A small image classifier, trained from scratch.
Model: 32-pixel images, norm batchnorm, depths [2, 5, 5], widths [64, 112, 192].
Training: soap at rate 0.0044, batches of 256, held-out accuracy 34%.
Rows from block 4, named by matrix and row number. Rows with one number belong to one channel. Each number is 128 + 24 x the weight over the matrix's rms, rounded and kept within 0 to 255. All counts start at 0. Numbers have three digits each.
# convs0: first 3x3 conv (model.blocks.4.convs.0.weight, 112x112x3x3), inputs 92-95, a 3x3 kernel for each
# convs1: second 3x3 conv (model.blocks.4.convs.1.weight, 112x112x3x3, transposed), outputs 92-95, a 3x3 kernel for each
convs0.29:136095125124121090073102150105114094121114102107122122112095133116129116094131136094199107078121193099125126
convs1.29:104159159162125179112160164101149169107117125161125125149141137122138105148084119147136118134176155117122150
convs0.30:109123111121141182128068133131159091168123166170132083165124071165086138180146128137148151165129123089134094
convs1.30:145154114142146071141139138097140117149092134119132113136161109110147145106090128070160159077126165104034133
convs0.31:121135148143171119124110111150114118164133102123129104151109135112146100097073089119100132145093129129094116
convs1.31:055128114148113136172142143125145134143157168133162128154117131127076106103168159105105136098105134145130136
convs0.32:112089124143138103105093147143134119150136105110145114055131167139119143128137128140102108122105148111089128
convs1.32:125136150171143127162138119119110132139117088139116086138143146097107166126176132103092119162127093199193100
convs0.33:135127083106142158120100100127114120161177121130121108099130130109092124137095133125119134124107114163133086
convs1.33:132146127159136108118111094145157145141127120116178109153142142127127122094118115132118133163107140130111122
convs0.34:099053119138141151145123114128153152168159147174112087104139112160100110088119160109130119109129127092154123
convs1.34:163115142135135096154135160157178140152165114154152077127168122133119099127114146139098135144162139165165192
convs0.35:101162142159174150097092075154105136085129183141132167056145110185231182073151106138176147150120117085110132
convs1.35:116140134101123103142117166118110116109137153111098128128167158128141128124177185106107143144114113142155176
convs0.36:165148132127128166091108158094159154131163175146168126112110134127117156133134097089149155115134200108147150
convs1.36:152132098109094121117119115134146137153078109118098094103148137103160181120136127112102113117126146138151189
convs0.37:119106143131096098145138143127141185104100109143146107129147109110122121153113104133168106155146168110114138
convs1.37:148169140204171180133136111117086100131149109113110110094093117101129139166102123125116150115121128145143132
convs0.38:136126101139136127151105151143153118106108136124127104134103068120131110129163148143143156198127104124147103
convs1.38:098144121123100148146128122121106136051135161099079158150141163132139161164146086108102128154142082125111142
convs0.39:141116112089117117099133144167115167134174118166146123109148108102125152131133149121117142130078143125098116
convs1.39:133121154130096123157116101119141139141158118121156111158136158170112145107128134127074133140105091134159115
convs0.40:128124148139171163131124122164135129184171108142133145150119120144077131148147156180135091151112108094132111
convs1.40:086134170082123127116166151141131114128118111164145147112116102114115115110110133152112138127149096112137116
convs0.41:128166104106120136125121125144100097123147140143129129137120128120135166123150107126166125159138105123113136
convs1.41:099103118106101094107118127138129115109121135114150157097106110170151100153151169081146129137090160085140155
convs0.42:138110136124113111122108120149134146139141119159135133127147119130100100107113098135200152163156110125110138
convs1.42:167147118066130100152133143139111110137125118121161136163121148128134142131115080107133123132115141114092127
convs0.43:130131141147119154140123160102117122105128152138148135101122135101117096096119093112128133173126103120110139
convs1.43:120142114123129093122103121148106111129103125121121107138138137138111127117108115135117155145160100078181161
convs0.44:118083135158108125141114117136166149161125116082123128112141154106113127136120120089182128134179120150148163
convs1.44:135149134129150101132120160123146109141111120132110121124157152145132154120119135131146086129136177121122146
convs0.45:142139128115110121124105106118113135143141141143151135119161155135136110101128153137130125115136144118147126
convs1.45:103115137134111136121127128085098142121097129127124146124132146121094142126110194145144141107139118151109127
convs0.46:173140161136118180089111082091141138125153159141101136106118117133115114137100086117106083121128142107127131
convs1.46:167147123116148070139140088120172143165148100171141103106145140123118147124096117106136110109126145129081109
convs0.47:111150135125121134092122129165120144130119147147142116117128177123129141103076153147098082144140172100179094
convs1.47:133116157117134124132109116130169120138130127144124144079106118138113137155138079090139146075126127133083121
convs0.48:165150153068088150140167128169149106128096100107128154124157135139103105118156155121084093130168135098089139
convs1.48:114146138126164096169128102128116130119130094138110104141122092144171104138122120073090122145137139149145083
convs0.49:117155116144174119142129124118138119135149133086141106122139131119104101112088100118151130122106105145159126
convs1.49:175153147152114127107129130167126146135151164187146129119099105131084115154110120156108110112174122128108128
convs0.50:133124135111110137092103115153144142106088151122103091144149145156113111152152111169167089148110115119111124
convs1.50:151114160115168127100156123131122144097122098141128145130110148123131121178125156123128122140152127091125115
convs0.51:110161145119138090152150131140147132103149132171151093129110103109087131124133136127087111123130148125102135
convs1.51:141122125148117121135099087175126099150153132156107119133103131181148119102117128094131130145128140130115123
convs0.52:125103095129135129139115080205177102119099141122130130101091123143137085105094092117113135121114105138145103
convs1.52:103114131103111101094134108130109097154120113134125106117182130115111122113158143144154165115169145065139155
convs0.53:138141146102105132156139093122112100128129136171101111130114119155140134150133117167104106116185132129132134
convs1.53:102132104165179084115132158118116130130121122161140094127161144105092154100130129162091136174108107148149096
convs0.54:092107143160152115095100081108114174134124150121157132159192130134156165109084101132124116135158107095117145
convs1.54:154129139120087143111160140168099103115115094136099111113117080127141173143117101097112120151136095158189116
convs0.55:102159130128123130131120105207171142115126096154162132128107154124127137105105142111160153129116075090100099
convs1.55:127150124116121128116143142147162118158154148129154122092149124139116122173133155121124147141142101111124157
convs0.56:141142134120101155125133161145101117111126146156112121116101122123122090154072142180138084149112118092134117
convs1.56:115117114109100150106125143154154113135097113151116079135121157130103112108117117098085144113104111143166139
convs0.57:079123135141139121123178139143116162140156151086137116114130135110132147160142141100115126087165126072105126
convs1.57:156140124154167104142131132148117123137101133108117156108137117173115130138121115146120092171148118114180141
convs0.58:091112088105115139137155113123153114140121153149167154105122112103136152107163109105114129099101129115144107
convs1.58:183145114150108136124105113137124100119166103152139159116114134143150154124140114173174119113115128096095157
convs0.59:152126111162167139113122129142120131119165148174151178093155112138169153130132173184139092135118142132144191
convs1.59:103121129111093107146110144175160122166150146148153110119124169150142139134100142116161116092155116190095064
convs0.60:166124110129156110149130116122117132145149146163125112151127108137103114192131085101122149132121104106165123
convs1.60:091132110147137179119150113156130077119143135133103140158136101106133190120119124151059074155164132111185160
convs0.61:123124127139142158169100152139174127095139151100132130088177152108094166142096091116064139181122145134168097
convs1.61:129171081129123116125127137131108142148095111191139095108158113118093070163147097185140152085147119147061106
convs0.62:110133143136124127150107133100124112142141115139149154127144127127124111150114140207128115155136111128087112
convs1.62:143123085113146127147159117167148126143124133140153096132103116122148152112125137134118173119091136160154100
convs0.63:138104105127122117132120092159141105144109103125155082120103134131129128104112116118111130096103140138131133
convs1.63:161093125133137136131090107160107095153132088169123135125110156096084109086164156118133116087124118166104114
convs0.64:108119087069122108133107154149119090085131130153186123144143137090118121126122120153111099124152100124134114
convs1.64:107115082103122144126186158107125119145120096127126141099111130123122149109114071152115126113120095121135112
convs0.65:077097146091114131103114183132094099109103151119118071131139143134108114084157118142122108148126136137107101
convs1.65:091156137129107164126141123160136094126116121163126083157106128102163101140055116158125124131150124128097151
convs0.66:104102122161149162143132128132148123146145141126122092133151129149148142105107121143130150116111127162121134
convs1.66:129132103107174159130153146112141148175123140171088104116105147121148128121128182138143124126119157128121117
convs0.67:113154138101146119143110179108122148113112150139114111107144107149141166162132095153120121158124097107158130
convs1.67:138178150118153146160125137159120124138106123154102108137130142108134083130160156134101135096139124120113161
convs0.68:143101123082091108102090132118123138154148164135110144100150123134138136162117096096154121128109138146155101
convs1.68:138104117128155128122104115123126126102130099135109164107144103051112095089115192158107126129151113117124136
convs0.69:116146106154128136106122136124111138099157179145107128082102164108147091151175125111129137159138153139117156
convs1.69:148116138139143074102097117098121132120138129126131106125164129145135147110136110134156124080172185107100175
convs0.70:153114161143175108147139087102105130081092118102089121088098157120144142106174135110098130119102081133137105
convs1.70:111141149068144191160181117121130115127085127120122139114114091120133109154118142106078160140068114098143108
convs0.71:078112172119140133154125102143161145099139140110106120120079134129139123143162146123121108126148111115141154
convs1.71:136126083108116119128107137119134156106128075102115123138150188115116120101115089112133118176111142116129120
convs0.72:115073113059116119099111128120104167124187133177089150103144153089126130125166113132114105106156141089200164
convs1.72:095131117156091146126186118136170159159121110125087147191099155081137097103100073151128099093128135121101111
convs0.73:127160135130094154101123131133170141133139136118207143174126128153122137116108120143094162105185108143143099
convs1.73:083104088104106103152128137184123155122139155140123129149117118133130139079154142150121071154125141105192124
convs0.74:128150094131133123143106127083106101127131150118135132089118082185147136149141134147162043157137163093090122
convs1.74:119107122134130100128132131125149102147135136111107148152155159099121130119112133160148131105146189164143119
convs0.75:124148076117170125114155174128119112157114125141126133112149109107145146134142113175058133108120121125121123
convs1.75:081103113166137135125113096098118124089125121142123149175127138097126126104114143089144141114083145106126098
convs0.76:139113081157161135114131133144110133096136122134110137131115095112128123126158128143097133141118150154147143
convs1.76:129133091149143138149186145112133140098126129117108158134142129167121125136125134110139101136120037098159145
convs0.77:085129161126121115135091156098126108103114118108094076091128117120131115203118120154171127166114127124144147
convs1.77:150139127158138122147162122140097134148153170111141142124134117118099145088131097151091130106133095158153144
convs0.78:136135086149132120143126146129128139110100124137170151117115104168138160089115107159100139131096154095121116
convs1.78:138120101106103123132116098123114157108112118137114117150126122085129136144143128139099079112155108125127166
convs0.79:106160112088087135104114102133098121134097099152112136128126071113116124178109137119124099142126132075146119
convs1.79:143098111115131118123120107118184115140098155144123116124149108123144124113122107132166112083159156166152137
convs0.80:132156200141156107125137090118132120127121128091141162083094135123121130130153133093133146121091104095115141
convs1.80:137151122155153173064116166163111112106171170170158178110115158108147140130140143148124113153113119101147134
convs0.81:109138105159134130111130140162146141148137106141146112123144145128163094126119141123107126146116100115126111
convs1.81:144160071146137113140116139111129135139147085132148110162112096134110161118137135137086110166072084127113097
convs0.82:160130149121108084070134101155102141120088135165183126146108125113077143145117142130118151134102143140118103
convs1.82:115119173107145141112106118178140128148164149099110092135092142162164135131127109109133161118133076116127158
convs0.83:147150146162127142148141143146137164106153154149125147095153154140131087131098125105122157133139124136151054
convs1.83:125100129095142147115136132090116115122088175120103137138154096156141131108144152127116147142111151110115122
convs0.84:109151109135165147075127127130220152139168128132130137144146132116149139126117092153125120091126118084128105
convs1.84:148106158145125119104179105119123135120155135111137116162115089124123155151117120181102121169124116150199173
convs0.85:146118104169147168114093137097109090093122102108095132107148145102108108127154117153106132135135117149164149
convs1.85:123120108138118124138155112128119113143099090113136104116123142097160150082124150138120068142124099131164109
convs0.86:097120155132143150141102110127105108102136128149091137138137118105116125128088114133132100076123135113123137
convs1.86:165134112128110080117107098146133118138103106141104102104154109092090145117112119141136140089083136074083072
convs0.87:111136155150120168146136162165114115151140154155141144094132136116131172134158116142180150110171090099116143
convs1.87:141115120137155134163116127121144113106125124090163141120135123126063131120135089126104088141127152118101153
convs0.88:142104146156112107143124111153148174099141154188162107069173103112154135154138143105172113110175154110198101
convs1.88:140116087139138148126144173152152111179115160146140113133164124091135134116108152154131119128159156118073186
convs0.89:106172122134096116153124153118114135122109126138110100136149129157164141137101146147190106124159108116074118
convs1.89:112118142107132185153128127143130188127154127121141122141114182140120093127113084124136101150095103086126186
convs0.90:155134141170118106089149118180149096127151123164139078119146137108150111109134115108093098174098102127145120
convs1.90:105132184120123111103120115148126123157132130148118082099100127134100143142142130100154132089109154123083165
convs0.91:130139122123116132117117107154139118111092144096136145136130130150131131115135152113082114129165128094118124
convs1.91:094122120172112142134164152138151120072134120085094119122096096161111091123145198102157181093087115136091102
convs0.92:140147087140164114130130164163130117132156128154117126148135139108164127141115122126097068146139107160099128
convs1.92:123133126156155129129133143118152090122132141123129114130176140127111128139138118150161123138148129100084152
convs0.93:136136160103139095133126135156106141119111139129095124133159097157126163136136131133106186135127084131108110
convs1.93:108139112145111125156120154104141142128144152114102126162132129115129121139086139097145158131075140131144101
convs0.94:083141085185121118144127131126113189158078100134137120093156176116074119110127077137075165111157131133088104
convs1.94:128137144150186116105099157125130099143160144117119182120098122119100105160143092146142166151162170105119178
convs0.95:138074142129094165146110111202189113160167105130129136130118126145104135099137155207091150186144117146168105
convs1.95:119181110111139143152102089086099138155102147195122127145093117150123115148129105133147094139176123138130147
convs0.96:120145136131120111167099123195145127104152131147124166149175128145179137065116077143129108145154105097103166
convs1.96:130119144127152098125119147139132143111139104136126120113080144137146124145178140126146172128142110132143097
convs0.97:148107092165112119076134133111141102154116132133094145109145107073108140131120100114125114115155119146168144
convs1.97:115129110112116104107131183153137141129177140119129131070116161136120138175123139160135092157141081115143134
convs0.98:175158139159134131106097117121144118131135148130141138101153151110179154106158143094134143126094101150106113
convs1.98:146112131137158142114107125177151123155130094110103144126157119141075098086156154135125124105145130126102137
convs0.99:153137134156175106162134090174136143129118092124140117142092110087159119154136126161125117094169167125118167
convs1.99:115148155136123144107130141090124127111144093102107102137130127156127183089136145112151171124096124106136121
convs0.100:145154131137138144153118125135170191166168220155141145128111092170153117125101160136133113065080112090126121
convs1.100:152117171148107120155129139140169188136121160152086110163169115156150083100108107182115122114119128159131113
convs0.101:159138114137119102125107101123152138150105123132125140124126119110146180090151154106117128127116107153124137
convs1.101:150086092094112140120108104153129128123114169108091161118144131163156138158179147109129122092095137149113110
convs0.102:154127137134081132143114098140163146160171091120118140169136085118107128103139125130146148149166136124114112
convs1.102:126147137168148126157134121122137118136144128133113129145118150106119112122110153140131106144155146162147152