Weights of a small image classifier.
Training: 10600 steps, held-out accuracy 34%.
Rows from block 9, named by matrix and row number. Rows with one number belong to one channel. Each number is 500 + 50 x the weight over the matrix's rms, rounded and kept within 0 to 999. All counts start at 0. Numbers have three digits each.
# convs0: first 3x3 conv (model.blocks.9.convs.0.weight, 192x192x3x3), inputs 120-131, a 3x3 kernel for each
# convs1: second 3x3 conv (model.blocks.9.convs.1.weight, 192x192x3x3, transposed), outputs 120-131, a 3x3 kernel for each
convs0.158:508531463517484485507492523528499504423484515458439488551536497546591458510448468607569535627509485453529422603468433436492479457424447488558446585504556458490555467465597506495607498536484544454502485502380460448576500521469457543496457389443572418458432430500499556475537510500458491472417496531465460444468474475533539510
convs1.158:473546443400479499440480418481501604428467537519516472542440502508445511506503477491409499518533470546457545514607499459480510464483475439516484549495418482547499429454565462514446534505505483510488504513541565579442504542513526506475500513571566543461591529583493564481454445510502445542501495503532548488534516521441492547
convs0.159:536542541482539414459480465527549537539464455511506514446499453466428598432487542477478499554569483579474443459565418515516471471403504485495575476547491628549506448442530484445578429478543499515557546456478442392480565556516499503555513497523495427475566472439421533476528549549507497483634526475523582591586487455448469508
convs1.159:468492498506441551496515449451452495452538580480520474526533539487483483498495561526564509541494464558482503498558490474569567568422556517491475514497482589533500529442439468572507518548526536529469561508478463439408451509437487628512504487482499458501472486437552498436477502421476500481589517539525500567543507459535562456
convs0.160:518410495494488526533579519490560511510446466431525496537523558600483545400616514502587507507522531541566484435487521439538461450454387526522567606547439487537457576456552509474520436497552455648542596560557513587553471522447394534526551546489493534598539544629477557476553488507531505554411408476530441493492521443489482552
convs1.160:569439558537580523493515483528523562444487498528496574533464524528426475507515447493458452486492496487473500546519508518528546461459449537561485487386464452454449541536462553425472426551445507404540533457493455509525544478519424509569607504464565500389391470517452461564445531506566498508464541475449475490577520508481503491
convs0.161:446522463501452485504477502474474509599468570528484403585452448478487537545517467597431506561434445606512519530527484623576440428520483404468523510546492537446492527487478447589586451489448537393522500522468576559443502497483588523516393516424419521567612476527460398492451556492644558596533521542527466504571551600466494497
convs1.161:522558476494588496531568491459552456414430489483481484462491442562504494474422469575559467553506466499490514499513486513591431505483455491509485422501466463401557466506491528453527481513457558489528413490443482510432503458447463498472485489461490543527504505470500459484468499530456546540515451526479419532466465390430436475
convs0.162:486515440517551548449563505581491408542628606410501430507403536498499456449541586496450573498543539527485532513585492492430577537396501408512524523484411412550487498544451475455491523552465505490458632478504504560451440417569486502512537484455502390443472462494507526613470535554535486378564455509445444534607528490548489430
convs1.162:487538550649550531544466446609655758455404542490544513529550514554546432472540409447556496537437518485577552615659603554571553475444491434550517450443562431564472546509647436523475640448491484609555439473457492555528543587485442549512517469465489450596536457483570560503440441472422448473492474461499505540347442447485556495
convs0.163:537586482530494479491498590391468526539477425492487578497520536458542517505592490580537486576505553508518468412591554502534553556511583445399519476476510478537501518557446485484562425599510440459507570498512466565491471482495565432407510484473425462420530475499496584580451425486414533496516450528514510412534545490502519534
convs1.163:570474489537505541551490484495489449437451466455539611432455567593492500561542633554500537520489528613480577479604417581507612619553530550454491487534544501574532509413532406576593602493406528541613508537686516492620479521562526548535566631460494492519546547445411438420531634523462562568499517508484443552442510465487567586
convs0.164:473509553503497427509594481441502518391411460561485463480365502455504502504456511529408519638428526610467485456562527452545478459419530628574588476497594513542525372450423465419554458523605595481484535509527458506505522475479433541597517477439527541460366552543431517568504532410532462479573487454505498570468565489549506494
convs1.164:484575479477434465496597534449574472432603623584486553445586469513477496500495537536455411518532438510560507485521589554589493569488553456474521394482433466458485583557536556481578554523580469440454462459498470423533477496486459365573497502456444498587559571543526452399483500524486498447519509511460479538532435539418494498
convs0.165:496483489574553550484430470603543443469503545540492568492511502477482544498454522477627528443488451440510525515448529534440496408496528480469403372533557502477470487514622525484565456526492524530482484519448415517526474510480490513569424447533491460508454463488535550476446517515446460509433425560494496473582527460485455516
convs1.165:528483503520468488529448517451498491501512617522594609405533577431546489432480506480482479437515548527398503502459556516488441494464553487427561478437498563523504510490521501517539492556655521542574553472509562521435484469560427482390450488558541536471502529490504494465527561498520540505533505459580410538512441492562511534
convs0.166:445506530460439505489431399476537490461436525448454610485460469408539511528475433449499500464516466475526396553551452494554545485473495569526551507468440514496563473523521471512523457503540532460512536511510537504455575515512473490561521531474394480522592494470565563557502471444463449480439434417537529509528488519490474504
convs1.166:511475457505491456427511496461487509494485593537522502406460423471419441458504507536447554435445534494494492504472517509507594397490547584587615514531486463537537484548632466514500561531482513507514448478476520516512463495490480501535477520445542503526488483562448538535516506430436467525496452519411496562466514540515478545
convs0.167:404454463476451451408461487461439489432537493546543491471476429532494480456536411486553525495532502590552630453458516472479486572495480458524471527552495504457449624547423595604585535596481483482526430553521504576512505486468481475442468532435541512550552575509472569542569499431471511499452482505558558498523519528484467492
convs1.167:509430499443523499519517447519497533507494528449482463479475451458515378400474512500478480555472519468559490434485452378472501433490495506505449543435540535472485507491480558440474486469453492472551547510509504517463481492525481547422398424522410469473493419514393555580487458567532515521626474536492492406538360471448473453
convs0.168:424432484514502507527519452459427546465522531489509463473504516441489513475503657559475538416441549468495465519560560485472508526490514523500513555475574487443430489554488518509595347544598494426410460415434479482425479561462481528527454496525574492546462528601512477512478522509545513527521547480471528506482437495482479511
convs1.168:560575597438474527459586556377455505549476611519531536526508582534537585636510532540490536471479485418493505589620612585547484454481504614536676487515519504553455394515607497408479537446458534490535477570584450509507538532551518477468468545541532585528497462559515559409488479440475470481584445594557590588524526502545627587
convs0.169:469491485445553513515499446558500544488504512431453428469436578390452559515482432509500506482499479563482494452586563494521551539409489475537599404508539519564616468576535471569542459537587498468399492541545516566601472463513444449514534474527473454490513415517538484482504531523493549541355462532474488598388504524458480472
convs1.169:527535531444414512519435503372419438460457466519423531486450479550513473454436446506493495429544557480516506460419532561459506554492478487545548499513444507492524475553505395474513527412590572561514619535470540465372568516531596516482475449546619493452425458547466516530543499538407376497467459507420538507476401497462563434
convs0.170:548493510607538510549435415443451493484543552459481490557608524498529559478446531437531513534488514514512519561478508415567486512587452416486444497518435503476461444484538538540547378436508423467477412521600481465452553594558516543502426532516462534451494390464499474507544581511432454583408445491548538514505458447530470553
convs1.170:463511409450446485537528547546512549580439477503465536505525546610469470567443606537606517458499497533498569499565521507531549613554444534576463549521529573430551447550512514477510364552521535505553487539518504444505519506446568490449497397498446503497470527451415452445567546571440505526529538494519489474595507505538465525
convs0.171:577488563524500491569495466472436531495529456500515530554562614497598449537425381558535523526472540541532482511486605521435497400505485525529515438511526530515465537482504568535534553510476550430453504624548492570565464414498547462469455521467461496433519501494548440467412506473437481531556526537543613666493460482452525470
convs1.171:637554571484613435518532469440538422480470459520526514469520519433452476503447397531482579466454430472492522541500537489513394477500493569433484496456484553558533529505504559498416525418480520497500483468479598564466544480600472509496519513485472420453541572577436448500445476565394574572558461480607581483548517454433475425
convs0.172:518463500508487377517569544497517496459446587436388395488499551576487488513570479543473584480475520471539457525538382462519436442536457456501545536454512547603502478548515522500539477564543494491465489494473480503473513478514470492464517462514494495528445513484415443562417580465524470439486460507405534537417486511515459475
convs1.172:455462488518533491430449475542547503492474511549567541478477607660516512563456487521573529516527511385505429419514515501406481600485480565555500540551497472478489489528500490496544468437542518457561497549453533559497468504441503503467412413514465507544556409520548593393485527450525495459558601496459482514378423507425426386
convs0.173:445547481506524513486512513494529523434457433456406541606491428544616349545510455441471504492481577460446582453497502475532468464485472540514477533507441460430453432472546503520623588533549478498540540492509507544472603460488506547492531539508590562503590504485527618490577517540535573536391441563450541494478563473558472480
convs1.173:530469450485557478546434450452518537426454500414438468436469432537425458439422428408575430444539442473472512491432597551419477477401521520425551454410544443379500534462486546454416516623549500446483537515485585518392518366448497451449484434422508465483507437466466523491513504513486438483480518508501446440470436502504430515
convs0.174:531503475583525501472524432421533429466558558534438541477411528485442467554541509480553358523509473386515526490555507561450426460586445486501491414500556470507566467574566413491533404520468437595428496499569448447547536540489504524473382509537483470554500574520562527558445481493460484380498498425567519554458572487451444495
convs1.174:391441474467480439459425468549583522539519583547523536565504432494521573467463467467433491428404499528437568556482522429510474557488587436459490552478411455606475608549536477450462407549595530557458449549515515513531456501574538468491510460421493508535543483509498528481451449444444502441478398498563468524564494460495450473
convs0.175:501565571514433556380529486404516496485500528501504564487513503498547515531522579485451581450432573429562507563447376562539453483529588484537502490572477440492478469481451550512432472484455491482466510534400494497488532531486518463460410563454557585454460629492528575482451499510446543455591517516515496450460470519578619491
convs1.175:480464544435506481461488481506486533471459528515455526477493518536468445529498391536446512496600514523502504459438525526401523535506519519558540538456514447487469448544349534522487458396441478424550544518476529603472514540605494565512565531518584428554468445541558470516480515392400521489512467584432523538462592558517462404
convs0.176:467505399508535502537473498623540420492484494424526513498435470458559531563527468459435389610476446436459480531506513503464542455529421544510563599609517567507519472469565449546511443535528491458460435474433471551549465534552469593527527516437381508455421508431484455500493480468502406511430540472484448416375446463473498531
convs1.176:515502387484439458518422468460571562453516519540469418465584545476619499488607479444464489467489475439550472510516528476510460516494445695496543524589461540550497483446479478418530503534425531467447519473454541460492540556527480504540554462479483518481417402478475440528449455540451530515416556476553474487535506522448484509
convs0.177:524576537387449379460470440413438438513495486539528553480495529477491484498464503517497421425548537531479542457491541450482493521517520395539466608460515458459484446476575499525503486538559534498491419522444513469467480553514479492568523466501406497463569508551599580507437379426455500511492509587445444447503484544431466387
convs1.177:466528446524543522535489505491498578507542506438475515473481468441454485538586567471443529484446498583533572502565558485571573534499517563634602481548581561486522449411492433538517496575621469404464474495516511475464489471482520501543486497447495499515499586457501470567449463463481441496519495563496495464618525442554554474
convs0.178:560581543527448413506528425455480450531512519463568592448447480481481502489485504456520587596586529456555540574626515487498563495566506433532558492522451512437484494578505495494617482582528411516399494495464543419521427595472468518563502552521548538525427520542481518445483503515567546479504497521490431446467507535504513472
convs1.178:471485506446430504529546473521483522524586575505427506586480542506457404449557568567591613520506442512462481478510477521534521513442493456438441536501566436473525486426518418445491439441572431488514512434437467364472529540500480566533508387552588496503576484565620520432577453561517536529460474532492454495435476475389583505
convs0.179:429569510454439461482491429464494542495487492491525592423485446478436579430447477383558478459482474444594495492467485521481497503521459488449534460492424505519393528451537455479510477429452515462466524574445530515410471449561507467448623552515554510440459463515452519553461543489517431461489512552533500477492501457493440463
convs1.179:418536518516538485484491488452507495529584472393418469479470498417498477403493455578519516482482430559451514481485439494490455437446519534450549530449530428467497581566554442480493449468474488445546431485486603511524512515506466498547532510539500460406412477388455473371482482505508431530533532523571476494517465477490489479
convs0.180:460409548449430526475582528495417453497532497506474465511538588455555508514608573507550512421488537520509443543557527568529480541492534496516511442519437482446462594522601494507470497465479476557416512474556539501509476501505482508454469502455488515498480541438394386496575537495479499467473498416549491520568536545480554541
convs1.180:535430477525514494524505537515459506513541538494522587525408507611490529488538529489494460477507492428418428519536536542511471564534479376515402497489544495417516461555555483493530428460480480585473506568477560442539489442490559515460511557474582659568671481459594646531475444482463443469450451364488541473468548585528566514
convs0.181:476492537537457462521463450482440584468495481475488513517597481537528514499549501506451456551544582468474464536508481474462509440433510399478521515436466439491465454569507475518457476552559479455507505552525488489502427427400434441486515518422495552504527567493505528531577525480528486530451536583548567526547588523574469488
convs1.181:514537527469542536493577504428505510438515485404459527531414482434464596544446495537480551440466484474482563517512537502534572565551549449470541504472418496482503395493471481401483555452498443524573546528558479523521469544571444538518451473474547544606506473568511539440462489513493566500495511513401577655425459580545475574
convs0.182:466515476466424452442505489463504522470537507519537524597426475541459505494484575505582374467469438436584520452574547464567484422605482509528585525470533504470542463511569615452565587477564491516487432561567478523528479490537479522537521528522485513439532537490489558512557490552455426413476465474488539531574575513549558531
convs1.182:526537501507524532509466523446448531510475498450359420448561525468546556498499483445548520452531513541420548484498531477458495509517540455536451493521502519477519443526485478573470468508518578531489456526535545553528496520461425490547503516537554475488501511562500502510435405443467459400486470490503480562513424527492502476
convs0.183:460567484504471486473423443543450427460411433554536541596478484588466531510514500510507460556476542619557518505508522458492448474459443531531561487519474476563417590473516478461567440580615496444437462428455511586501375510401484540517484483525472509426463455519548461565448503535467383448451427453525475434522528427382455515
convs1.183:491530553464559526466517452570523502545497403546544494613451444513456478575543456570487435462565586505476508493470497528465528494493569563519554476526493447406515511497489440527486502538469472490490524507568543477521658531575442514518514530604450470542584565502594541513485551481451558586521507533506447460537451462537450446
convs0.184:498549528449506414496504531495516546493457481529485478510467491439441506474541612525355430528647480484499470536540530488560435482599395501488519574486469464538502526460471457498558436423501541497456492510450475499478490432532484461458467475425482405469573407458595482496520442476463587476427527476532576466485544418504401470
convs1.184:530489600552562519479402526582481441510525506492514474613599514511596557543485518537477474441385497342548439642510531560514502629491509531529581574511479525493571452508487501447544541489505460489540545469514486493477471486509469544519449521542519532483484518434448540441486493474517490472558578545534531621489503507391540455
convs0.185:467484521403546522450549529512485410535485460468504522505479516474584510495574569367537545468517530483470445475502541505486515516461655485525487429438494523424434447506569463419526504475522512494516472393509462418578509550446521512506596612510501445406473495522529527503473468574457452471473475474460479476465434451559531611
convs1.185:427442480469495606459519482532514572561424540453430474502569544446391508472469477523486525478468496561521609521612503617552527542554504486463430565481483550403410594534523530496508494442613461461383505549452467436521646450522515522586595539523552519456484456562554553482475474456454486440542481566464498451464552454553516586
convs0.186:545464467473389531442565413559512405420517420513511557478383433473450506474515494449505475609499495516449411560442339508533428539578467493569564557508553546551533413420586433516531544493481500477629519426562330610632455516478499532459502556494480609487456495493565484408446477386546550491414424526607571516503544461463496477
convs1.186:496493616415584558516585492481454493510486505533401381505477452480469504491549469496552523517548487501517598512568506486601409430511396655492611574513628529524616428489496542496435547538570509555578474490579490519552478462477453531479455445454501513488466532518492526487454498511556377435447509495460468516534552586580595502